Weights of a small sound classifier.
Model: 6.36M parameters, log mel input, arch mlp_mixer, norm rmsnorm, activation gelu_tanh.
Rows from expert 13 of block 5, named by matrix and row number. Rows with one number belong to one neuron. Each number is 128 + 24 x the weight over its row's rms, rounded and kept within 0 to 255. All counts start at 0. Numbers have three digits each.
# up: expert up (model.blocks.5.mlp.up, 16x160x160), inputs 80-159
# down: expert down (model.blocks.5.mlp.down, 16x160x160, transposed), outputs 80-159
up.75:138156093113161084135159124103147129084139143115156105144121140151138168096148164124173173129108152142115119084141108124087155159164129134121091160153114120149099118104087127133141133066109172167134109102146152128167103103093120093089127118
down.75:101116121109142150115143147165131132141124100122112133147112125164128103139120110108074137063166108125132133124120103140175148150120122129124149138119136134108153100128089108171133137156155145127114155124082120150130087136134128123174165183
up.76:132121132074150158126104106086123137111181130158136113125132106098125148117107127103117143155112182104074155143160106113149129141102157081140126161146093101116136121127146093108151109126126098141110180130109109124132139116103154078142126149
down.76:112097103107077146138160138124161130172126112133103178123107151137146131105142157158122110077162145110145111131096129138084099142122142104118130116113171119087123124135117132090119112115093121138109155169112161173131138099142136149130118157
up.77:191123109136087138116127157114138127116192134148118122084104133091128142154108092108114111121120162101139129120140096125117123120112160116116132093104150112125097126143124097157116143094107096115154137163135095098111144123134090150136100114
down.77:123119092128118147131097156138138132141104144123164124144120112099120059111160111116130128173155091083156153142169129173151087152135156158085119131153127121142085162158132126111185100106108153121110098144111110162137137142097135096104149184
up.78:095143117088153116154111131120095093132137101129132144094160138138146155134124128126139095158097109138126148104153125132093132174119128154085105156141121126146105140105139122122113126135107119122111114127099161146119132151133142144109122127
down.78:141145127119100140138092130117103117111126119083110087158123152107133110135101191128061141124136166138147158103137153121148148118139141136066118122120121128147144155094170133106115145095149125128120096090164145081120085133123162143130100111
up.79:111115092155099122110166153137186137130105120113162145163146129140175106153158119129161084126128150106156122126127106141125133123090099097109108128094096138181161114143138156112130130138151132115167109126093175163134120127098129119134128110
down.79:082097113093146128150106093131123104148099123109139135170140151123159152115111167133129158135156148193116131106144107077151109130178158119141122120115146093114152133116114115140150113126161131107146128119144133189147156148149106096159119097
up.80:160126087128150109071150136134111099132133165125109154083161090162142129133145135145132106108137131117137127122114108108131159130099142175164140170122155161146089120065111167124098131059145095155131152104106140101108124130095128115108155166
down.80:145126104150128178135128173116147104120095140116120134106111114109107153111084127171111115153121152167149083094154103146139129117131111138101143095124190072094134089100153123107124104135175123104131111109097127123151111140095161107118109100
up.81:162134127107132116137097144110147132112108183154134122138129110131123090096151102114187139125125153138134115142166148127162157155141133094128105158148082158137100127133159168117136164142136129080149131136136142131152116108191121111094085159
down.81:150128132105137175112109159148166162112098136110103123109137126153133183129163143156135100109143137113157139130113091085122082097096127133079133170103097142142113144070107124123180152123079131104122135151087130134142176154141105144118134110
up.82:142131159089115111124140162081093087103157115124175159142138106116109115099138113123153095169136125143151104131156146122169148143127066137109148139127104129129095138138112161126149096103085100125113107139153110164121138158133124171103136150
down.82:135138168108123117151119107125126119144150150143104141163107160126158138082145127110087122088157144149153117115162143138143146116164135193111107170154140122157145111144105141114115107115173150098116175141153166098150124135136113162114127099
up.83:131109135143173119148138109128139145122140156133144120160102143118145132128147105157126099131129098108112181154091105174100141106095152091151162127146105153124178122157170109133142166148127111172161149120127107134125154150127108122141114110
down.83:130129162155125125137133103117108139146133154113113085133156158112145146087121148119155115159158097163127160093134138123152111127115145101155136142100115144119120171123112134076109089160130113146127115103141096130144154139124173146143145134
up.84:112138103093110124160165128112151184143155084107102098146143112144138126136143163068150132130144150174169135129137156111167138124118098105086114154152116066121127118142135131113149140124130135137157148190171129142116159140159114141139145125
down.84:146125122134125162095146118141117137109151113140116117110082115104122155094152127138073156145121166163128160088110087109131135138121094120162164091134140148151160128134095161138142122160116137122095113115140151152147148141144151058124126128
up.85:128160142147124107148101138131109160128106132112127155125105147110132132136123116100109160114089169125163114153093062137146109114136123119157100113110135135126119117097084124160089183080120170150099120100104145137150145150101147095107124062
down.85:143160125135126117172104145158145107141121130139143124127087142118070157126137080146154099144152149145140160134105140148093164096124128152137138148160109135110115140107141118149184143124119079109060130145100132173125118150163115158133101131
up.86:129123167159132085114139099102151093143155158118137109139133103160107130139146117121143133157042121111156162127126140115119087112148124138116128104162097139148128090181130129094137156153110138175156133128100157124108153126110100153124122092
down.86:122158137155151149140145136123139129103140159103122175086127148130128097083118085149110140104120133127139163098143092139149105138133091146123094123095099186113100112139124114130138165115101122108140097088155148120194153153180123105124148123
up.87:128097156140104159160131131175113081112115164112153137161087131129132109169127123119110128084102093110138112108118102177153134156154150135122126142139085137149104137133132151065071174124166168118180137094125105115148097141105127142112168160
down.87:122182120136127133117147115146147152140128132085117113118129182114127122123076140133164133134098087164135141134144167176115108116119156131145127134127144135154122114139089119111112153087154156150120128180162172154111127162109110146170135126
up.88:132108124114111119128103142157089140132125159146148146096117143094127111119149105173115127135147132109133174117088182099139168126084160138093117135153141132089116137112164125147114109128153132188131132122133141133138121129151169147096108145
down.88:139115202131144119107112154157143165146112130119129121127170156111108116102122151123128063136144144146157091145127107163120173153141113124113115139119107137098125115149141143123118088163081127099124100129118189111132163100124115116149116071
up.89:137146156138163117107117103129120142108129134143145137057096098151111132112153117139097157121109146135092126159126091144124125133101167102146173126157099139144105091165121096143126136122149109126118138133151134110106145175141123088109120140
down.89:130110136154111124068125140134157154113115142100139095138141153146168145150105144131155144108161134154098147128104124076104129159079161107162158093134140101080108061125116140132108112162163120093124123104126125134158139100145171136111088108
up.90:129114112171136100161177147132124133165109196093083163130130118140098162116152175109092127156136116129148145133120127106106097163100111163119130136128133145079121096130114139126143102160121140127141124158086108153132078107133141096151149116
down.90:106146168113086099094155099123116097116135146092131117137132148118124108163120133141111159136088132168144125122106161133159096131169130101120117123062149106106132122079132111111099151122124113149187162097141114131080133126094142134105103138
up.91:159148127124121197136128156108150180094166159103117125149117198115143123122144138124115148100144119106153139113108161148094177117131178108122124136084120122121148140108147118129116131125118119161121133141159143101126143168124116123117158166
down.91:128148111163132123096113152145131127159109116126201167137127163096105151135118157114173117121088107119171151126120102101122118120125151100137136147120106136117121149075141140121103100127095111142140135127137125167112179109094162134176144109