From a checkpoint of a small sound classifier: layers 12.
Rows from block 8 of a small sound classifier, named by matrix and row number. Rows with one number belong to one neuron. Each number is 50 + 12 x the weight over its row's rms, rounded and kept within 0 to 99. All counts start at 0.
Before each neuron's rows are labels from the 100 clips, of 14848, where the neuron reaches its highest value: "top examples" is what is common among them. Only what is clearly more common there than usual is listed. The data: acted Russian speech (Dusha).
# fc1: MLP up (model.blocks.8.mlp.fc1.weight, 480x160), inputs 0-79
# fc2: MLP down (model.blocks.8.mlp.fc2.weight, 160x480, transposed), outputs 0-79

top examples: emotion: positive
fc1.411:51 60 43 67 66 68 51 39 44 68 55 66 63 51 55 40 42 60 22 48 38 74 46 50 70 47 59 39 57 68 51 60 60 58 53 30 49 50 61 39 44 59 51 53 59 33 39 52 51 38 67 40 59 56 65 54 48 67 44 48 38 30 47 52 58 58 74 66 28 38 48 56 46 49 46 33 44 66 67 50
fc2.411:40 42 65 65 57 66 39 28 45 57 61 35 47 66 43 53 30 62 63 67 35 54 67 59 41 47 32 49 34 51 39 36 53 29 70 39 56 61 42 72 38 45 53 63 60 29 40 55 50 59 59 58 60 55 47 62 34 59 58 34 66 33 51 50 52 53 35 36 55 45 62 45 63 65 30 54 49 60 62 57

top examples: emotion: positive
fc1.477:39 57 66 55 70 45 45 51 62 60 47 59 37 39 56 58 34 55 41 34 54 72 47 42 48 44 64 40 67 54 65 53 57 77 44 67 36 40 53 47 48 45 48 72 40 79 51 63 52 44 54 35 21 53 64 37 54 38 36 23 50 51 72 44 36 36 52 38 43 55 56 63 47 56 47 25 62 54 48 26
fc2.477:49 49 35 64 21 39 59 48 33 59 63 50 50 57 45 57 54 33 58 56 52 46 26 51 59 56 57 45 64 56 40 63 40 35 31 58 40 54 38 51 36 55 30 28 48 53 55 37 47 61 53 87 56 57 53 69 61 63 63 43 54 43 51 58 58 60 53 59 64 47 38 63 35 53 36 48 69 51 60 62

top examples: emotion: sad
fc1.167:63 69 44 54 55 74 31 53 45 29 45 59 79 39 53 51 55 52 43 29 23 32 40 43 60 41 33 40 40 47 55 29 44 55 44 26 59 47 61 52 40 46 52 54 69 57 46 61 46 46 65 63 60 41 52 42 39 50 52 38 76 51 58 50 58 62 31 53 42 66 60 52 36 63 37 41 46 57 61 53
fc2.167:38 62 42 50 58 72 38 53 40 53 56 47 54 70 64 65 53 39 57 42 49 47 64 65 35 48 53 35 43 65 44 35 68 23 46 39 39 55 47 51 46 59 30 16 31 25 51 39 45 41 64 40 64 45 44 52 71 47 38 41 59 65 46 38 67 80 47 61 63 36 38 33 54 47 68 32 44 65 55 36

top examples: emotion: sad
fc1.208:65 67 40 55 58 43 34 51 30 33 50 33 43 43 41 60 45 47 65 43 34 58 32 55 35 63 54 31 50 47 67 46 39 31 50 62 74 60 52 68 39 53 34 58 55 66 41 41 60 41 63 33 40 76 38 65 52 50 52 55 66 57 65 44 58 45 39 39 52 58 40 56 36 50 51 65 52 57 38 65
fc2.208:47 32 42 48 28 83 59 49 36 73 68 43 46 54 46 56 28 55 37 73 58 43 36 51 58 49 45 57 37 47 51 58 57 62 47 53 70 37 27 64 46 52 42 49 42 64 61 61 38 21 46 39 41 42 49 41 60 34 44 57 33 39 65 35 63 60 44 53 54 51 35 33 38 45 49 43 47 30 41 54

top examples: emotion: positive
fc1.475:51 40 54 35 67 58 41 32 49 33 57 49 28 48 55 74 74 61 37 41 48 61 80 52 60 43 67 75 62 59 38 30 45 48 39 39 52 48 44 57 50 39 56 40 61 54 52 67 51 60 48 57 58 65 37 29 52 25 33 49 54 73 36 58 46 55 51 55 47 69 66 44 85 42 48 39 36 48 43 40
fc2.475:44 63 47 44 47 40 58 54 68 21 76 46 58 53 58 52 60 62 55 43 24 24 31 44 49 52 51 28 64 40 66 42 33 42 57 61 55 62 60 56 55 72 59 63 43 46 53 32 61 26 48 33 87 54 67 30 53 50 45 54 51 40 40 63 41 66 63 70 25 47 43 75 44 48 48 47 49 63 64 44

top examples: emotion: sad
fc1.424:39 45 36 46 54 70 43 34 46 49 36 62 25 50 32 50 48 60 30 49 43 53 42 38 68 69 64 37 51 58 36 90 59 62 46 47 32 66 59 70 55 52 40 45 45 51 45 62 45 51 34 72 52 73 58 63 56 60 60 51 53 59 47 61 56 52 36 54 45 35 58 56 33 58 51 43 50 21 43 72
fc2.424:27 53 46 66 70 33 75 43 26 59 71 69 52 42 64 46 29 39 47 57 44 64 44 49 42 45 52 51 48 50 65 55 45 53 64 45 58 39 59 46 51 59 45 65 45 57 52 42 52 49 45 42 54 46 46 45 41 69 65 46 49 38 69 55 47 43 49 36 69 39 66 68 63 44 67 35 59 54 32 58

top examples: emotion: angry
fc1.371:52 52 32 54 49 29 46 62 52 51 61 52 49 37 59 48 62 57 70 24 34 44 53 41 59 54 55 48 49 54 40 49 62 70 42 44 65 55 69 59 38 49 35 60 63 44 21 65 46 26 72 59 56 16 38 38 36 60 44 65 56 74 71 48 65 35 57 30 72 68 61 52 40 52 32 55 53 51 56 37
fc2.371:49 51 50 38 46 58 80 36 41 52 31 62 35 40 46 49 48 57 37 50 25 33 53 54 46 50 67 34 59 57 48 78 37 50 49 47 68 26 57 25 47 50 41 39 41 60 55 34 20 63 52 68 58 30 61 61 53 61 63 74 32 56 40 45 45 56 52 42 40 35 59 41 55 33 54 43 26 61 30 26

top examples: emotion: angry
fc1.231:52 57 41 35 49 73 41 64 27 54 34 51 52 49 79 32 39 66 79 41 55 49 40 51 54 55 57 45 60 65 52 62 62 62 52 66 33 57 62 53 67 59 52 60 44 58 64 48 58 53 25 53 55 48 67 36 50 65 60 36 53 63 72 52 52 44 47 37 58 81 45 65 38 53 55 43 50 60 55 36
fc2.231:32 55 71 50 56 54 48 64 40 39 45 41 53 49 71 39 46 46 46 40 59 38 39 59 43 50 37 44 69 70 43 37 57 39 74 46 40 54 45 48 37 70 69 63 61 47 33 83 43 41 46 55 76 70 36 49 46 49 47 55 60 52 41 36 38 35 36 43 46 63 42 66 52 56 48 58 47 40 66 46

top examples: emotion: angry
fc1.265:67 61 41 53 56 66 42 37 46 62 54 66 75 33 55 34 60 56 27 49 54 62 62 27 46 23 67 57 79 44 48 63 39 27 65 51 64 41 65 49 43 43 57 48 62 39 53 30 48 43 41 50 47 57 47 40 42 47 44 50 42 38 40 45 53 52 69 43 52 34 54 53 43 53 40 58 73 40 32 48
fc2.265:47 67 34 56 35 48 34 28 61 69 66 53 44 60 44 18 30 62 59 46 46 44 36 51 52 51 52 67 51 59 60 37 55 65 51 58 40 42 47 64 41 62 60 48 44 32 12 57 70 43 47 37 46 57 76 64 53 45 42 42 38 64 51 48 61 57 66 39 37 41 38 39 62 53 78 64 43 61 69 52

top examples: emotion: positive
fc1.363:55 58 59 32 55 58 36 41 48 65 41 61 45 49 30 68 43 54 50 42 46 50 62 57 73 47 55 39 34 44 56 47 61 55 53 48 62 52 46 44 51 55 50 52 56 69 41 49 59 36 48 36 37 57 67 38 56 33 59 62 47 61 47 85 29 34 59 44 47 68 41 55 42 45 28 53 55 47 71 13
fc2.363:33 59 42 38 53 56 40 25 53 34 31 40 43 69 49 62 50 68 55 44 77 47 41 42 42 51 25 53 36 62 45 45 53 46 53 55 58 49 51 36 41 39 36 41 61 59 55 53 73 42 59 27 37 51 48 44 41 36 60 49 26 51 56 47 62 66 78 41 38 54 58 49 53 60 59 53 61 25 44 66

top examples: emotion: positive
fc1.308:46 61 28 57 60 58 44 40 49 53 56 54 83 51 50 56 78 35 58 59 48 57 35 59 55 46 70 44 47 34 54 67 58 44 32 76 39 51 49 60 55 46 39 60 26 60 46 55 38 45 40 58 37 46 71 56 47 78 57 62 55 39 43 43 43 42 55 51 61 35 42 74 54 43 34 27 46 44 43 35
fc2.308:57 44 45 39 68 53 26 37 60 51 46 35 62 44 40 41 52 29 57 45 36 61 35 36 41 50 39 53 26 63 68 46 70 56 49 51 81 62 61 48 58 26 48 63 42 44 57 52 50 64 60 38 73 47 62 48 49 55 33 56 73 66 60 65 46 47 37 47 56 55 52 51 55 58 54 67 50 38 55 45

top examples: emotion: angry
fc1.85:22 34 54 54 47 44 24 55 47 55 28 31 42 40 64 61 41 74 48 47 47 56 40 59 62 57 52 52 27 51 45 47 49 47 24 62 60 48 58 37 58 40 45 38 54 76 39 53 58 62 34 42 62 62 61 38 30 40 75 73 62 60 47 31 63 34 36 51 49 53 44 60 50 71 56 46 46 61 68 43
fc2.85:61 41 40 56 59 49 41 64 50 54 54 47 60 72 29 35 46 60 57 54 32 39 66 44 20 76 56 51 58 40 41 69 46 57 43 67 33 44 55 46 36 40 41 56 51 44 40 52 62 52 75 64 45 57 32 53 51 62 46 64 54 53 38 55 57 46 25 40 44 62 55 35 36 44 36 52 70 63 63 44

top examples: emotion: positive
fc1.83:53 24 53 54 52 27 42 46 51 53 54 61 69 35 60 44 45 36 27 60 90 64 52 59 47 40 43 56 50 54 61 60 67 45 51 30 57 58 49 57 44 61 54 62 54 24 31 17 45 51 60 50 40 45 58 27 68 66 42 34 53 58 50 49 79 45 49 55 57 54 56 63 54 52 43 60 55 40 35 47
fc2.83:50 38 56 51 52 43 48 56 42 51 56 42 69 47 43 45 47 55 54 58 36 43 61 56 43 44 59 30 50 37 62 53 49 67 46 25 35 25 71 54 45 64 54 59 52 52 73 52 74 42 56 41 55 61 22 47 33 57 61 48 43 45 68 72 50 56 59 45 37 39 43 32 63 47 59 40 38 29 74 61

top examples: emotion: positive
fc1.96:65 74 59 51 57 71 52 50 58 32 50 56 42 44 47 34 58 43 53 52 55 55 41 41 57 44 55 41 60 73 55 58 69 31 60 44 70 63 81 72 49 52 32 67 57 45 50 59 37 55 54 31 41 56 42 49 47 37 60 55 39 39 67 43 58 26 55 66 59 53 70 43 49 44 47 46 41 38 27 38
fc2.96:63 17 46 52 46 51 55 35 55 34 44 40 66 43 65 42 77 26 47 65 56 50 63 63 33 68 52 46 39 61 43 60 48 45 38 27 63 51 51 50 68 42 51 28 66 41 60 52 68 58 29 52 44 59 33 46 49 46 67 58 55 29 48 55 63 70 59 67 61 50 49 47 49 66 58 56 27 63 45 43

top examples: emotion: positive
fc1.390:51 42 69 50 44 60 53 36 35 29 46 29 50 67 53 63 57 47 27 61 42 65 50 39 41 45 47 32 73 68 49 39 59 52 50 41 55 64 57 56 51 43 44 56 34 58 48 37 34 65 46 43 30 67 65 29 69 70 77 70 48 48 64 34 52 41 74 51 36 34 56 58 50 54 60 26 44 46 67 62
fc2.390:33 28 42 37 51 35 75 61 60 75 52 37 59 65 43 56 50 45 40 46 52 44 58 45 70 38 46 56 51 39 46 66 42 35 64 48 51 50 64 49 49 55 84 39 41 28 49 59 51 57 70 46 41 50 51 44 53 38 59 48 36 64 54 55 66 22 62 58 57 57 37 28 33 53 49 41 50 52 28 27

top examples: emotion: positive
fc1.253:62 55 44 46 43 55 37 64 33 53 44 53 56 59 26 46 67 57 51 73 34 38 65 63 51 62 61 45 50 36 41 58 60 31 39 71 76 63 74 66 70 69 56 43 49 38 41 45 71 41 64 66 53 67 63 55 68 68 59 59 30 58 35 46 36 39 42 37 45 38 37 47 34 37 30 48 65 48 42 31
fc2.253:63 33 65 47 41 39 65 83 63 49 38 40 40 48 35 67 46 46 51 16 61 50 39 46 48 36 47 48 62 39 40 35 58 50 61 49 48 28 61 55 47 44 49 54 41 58 37 42 56 67 48 43 65 50 37 43 48 29 51 54 55 45 39 51 58 40 65 55 52 49 48 42 20 42 61 71 54 44 40 50