From a checkpoint of a small sound classifier: arch mlp_mixer, activation gelu_tanh.
Rows from block 4 of a small sound classifier, named by matrix and row number. Rows with one number belong to one neuron. Each number is 128 + 32 x the weight over its row's rms, rounded and kept within 0 to 255. All counts start at 0. Numbers have three digits each.
Before each neuron's rows are labels from the 100 clips, of 14848, where the neuron reaches its highest value: "peak in band" is the frequency band that holds the peak. Only what is clearly more common there than usual is listed. The data: acted Russian speech (Dusha). In brackets: how many of the 100.
# fc1: MLP up (model.blocks.4.mlp.fc1.weight, 480x160), inputs 0-159
# fc2: MLP down (model.blocks.4.mlp.fc2.weight, 160x480, transposed), outputs 0-159

peak in band: 4000 to 8000 Hz (56)
fc1.196:110086135128125099139150128154109132101141122155089143147148090119185131121109190076198152178133144114122115137155094132114083147099139130119074120051149180150200128127118161178153149125078137068132132077145116039117087126071128089140135184177164129143104125198158079124128151136153136164207162105151182123155103050111091134122148131145163172186138127168119119126139155125101112089185151068134140127103134169120089133199109082146133129186144105159142110126149149111137089170165110
fc2.196:132148113184166105157110074105143162137190118123072132134168043132085129151179051137091117127180139157078146165115091149132112177095143112128177172115126135132095184084129157133102163148206082163110112091150100142089147179110108154119120117140084142129088096133084156065128059098101163149124095119096097114140044024133144120112163101138135130085129144158112137105123148102113154116121123098121117113125170107128094162152134109109136126114097100106122122081208113151067150149155079

peak in band: 250 to 500 Hz (55)
fc1.308:151145143107162146091125127073166139123148055143136104090091112116120119159122116091155168122165131161136138152174141112157088060124103150135157104164140165176109168165103089211087096153181084130190133129132089114148177180121060172127111134110111175054086100102148109101146162136053106143152139172128135143123110154123183106101105158147155187131168169129146125117139141099140153201138137112155132095152122109103134143080127166117108109148119219145176139218098093102143106153176136
fc2.308:162123111155125108158161092171157131138051117151173105163155085101163112120109137134106148137184134111159146169115079170092097182108155088125160118110161077129094065094081217147076125091117130068129189130127105126093147178100106158151102110105140140175043127149137133124124135156185089116158132105117134167205188047141119092136156114125144108163060122126107108082115133156131118155148133174152105118168170079133125096129152186164117123144090118172126118120111132144132074172085161

peak in band: 250 to 500 Hz (89)
fc1.30:157120104146195095138112099135127112123125092189095209131157166184104160114063132153120168162154171090125152173160155122106114086141152126096114152178154121137172152106104134133150111132105137090129085169122109115137153209151115093196114094047154039101103092187134060190111156171134112126143135098179130107065151104094160071143150138146111167144085161152180083195128154102132127071125159127138162120130126100122140163126130117193112112124143126153104108142124106078165099122144133
fc2.30:116111176150091151146171116152150164129135177097114115154146088146137082096144117128176109110166128169147135112106135131112112115113126065157107130152127116080140127154203064154138150111126078125111129137114120167142063082165110128113115144122128129144091151133094164140172113168079057083122081115044139176107110190169154133107183139127147187084117045158162149164084107105149190091147159162088211163179156090133116095112168190155105108128097167129115171161115096130161145092113099

peak in band: 250 to 500 Hz (91)
fc1.76:145180131131122115082186046133154133121150085134157110101051175138113145127118135185131154126120167056159158115120091140119098126090121143142172118142167132102098166089082180085144191103146184189173126127175101137100115140121085093143125148220116173044062147115167096099106171106068124158089152111118127164196112103104192117119110161085150136191108113146196123146123114153137107116117116093141131148090112123099118124122176150132169123137132106120129083152155133090102084142113116
fc2.76:168082161138105187183153088143100115123126131103066145101111193112133107134170110132133174125104087143121176181141113126089154106113104146095102104181138197071091170092158141170127183092164121165143084092137124053109072157167178169147106111098147140160073118092142170095143134137140197136128145119136150132090089100152153122110046086198083130099085090108152195117161111090138129122142165094196148153138134165192150134139097143143127144143118085097120126143141099131112096091150110

peak in band: 250 to 500 Hz (65)
fc1.345:172077093130200138133120142107208140133095114164153135184117145103083090188090152083102084105198095116098199139180170097118159136152103162193102111190123123139143160093155126106115144141099135137090154150125110174115138084115127127117094155119107149047139127170164052158130160179115113130114127114182137137134151074098095117133142115121079119208099136104158180164101102149088159075138077120093139122145122149170138146112124175124071109148175159160117116062113149132127139114143171
fc2.345:085166094106174122105107084169125136063117051154134176112136150167169076149120173142112104171153076121156134139070055129151121110155149106082180184164135163154125156140103092108114155140114131091157137177136147090133131112163117078115206133070151146157118161073142116160146166147068158114167077114133133145184172190119135127132147125065132155109204106146106121127105120098138108074089076082116144102090144119105172091122179127143122134098121142099043129117179130136116141138118087

peak in band: 250 to 500 Hz (100)
fc1.159:091118172160163149132121126120151183153103146092089153201116140154113106122138166167113093073126128097162066145147126111168098107134082081178192156146174153128129149159167165138146136127127111166133103127179114143127100098116162076096112049144151211161177102137177123118087134151066092123086143157132163155089142145071146087113169168120086093163188141101108140126134115109094120188151150137170068097109162109127144143119147122170170127102107189063192135084138169096115097127117163
fc2.159:125109138081103170124158060197153137144100203172194132146077104138087116091085082156117127108154082142141132145162118122160147110130071185143141159120126113132162107214070124143107153128104090158122169137060106099173058137171142117122132134122076139176109114128148152111142166159069128114065122137062134153082181120153176106139076139165124181142132100154183090140087075173136114099086112150117178151104117132180123150121110138154131147146148116094126139157196145124117114127170174

peak in band: 4000 to 8000 Hz (60)
fc1.304:185149109097139169134120100153115189148120126090093118161145131124082108155063206066214168133134138101105126148145118118105134124136136173104060096140151125116077117146107157165120143168171137107140092153151109095162108175181161100174132151138127160108142064137160159120178147117123118123179126124158109112082169087187109110138184125136108130080138065176165129139209143066089153121143153144175080125117147150157126149147084072176101134194142140116073135105175157160128090092135141
fc2.304:145150103135076074180098167111147129074119079130136112136116118031077095103128050184079116123116131126083119188150175130131083155142092062177115155123179158106125119099082154132096104124111118107136142029105091068067150122142167127126157079101134123169125149095136142150134135163119155156123105134134115111123127147135110119145152110060111087155068100076148164135087132085148152130076165095116148107103109076095090209155161163107143101158056159110119151114138120150109128119137122

peak in band: 250 to 500 Hz (100)
fc1.207:097119085165133138199137090130158177119172091125106138162122149122120082089112164124178127125081133092129138130148170136138132122130182105118156105036114166120159140090143165164144127136102102137102148124163182200148123130090111103143191212080152162163121125073165134188118118101154154064163117148161138089078084139156125114125160072086072133120099162169089117176141112162062152123117160133126122085182145159095160106121161076134070130148174151099175152142133150156133150076121088
fc2.207:123120161172120118136148151122149064134167135149085100114100113107095173098170071106130135159169131090078183063091159148071150158103184125164115127120084181150121109118111094106121192134131107133173150159137141117114100107202088201096139121064144104122130142104068100138140172134095128159118202148130130053110127132127120127118107124102139166175109099155162152100116139070108100108098163134149219123181145140125101096085064148076159125084100160151153106142173117135114172075135170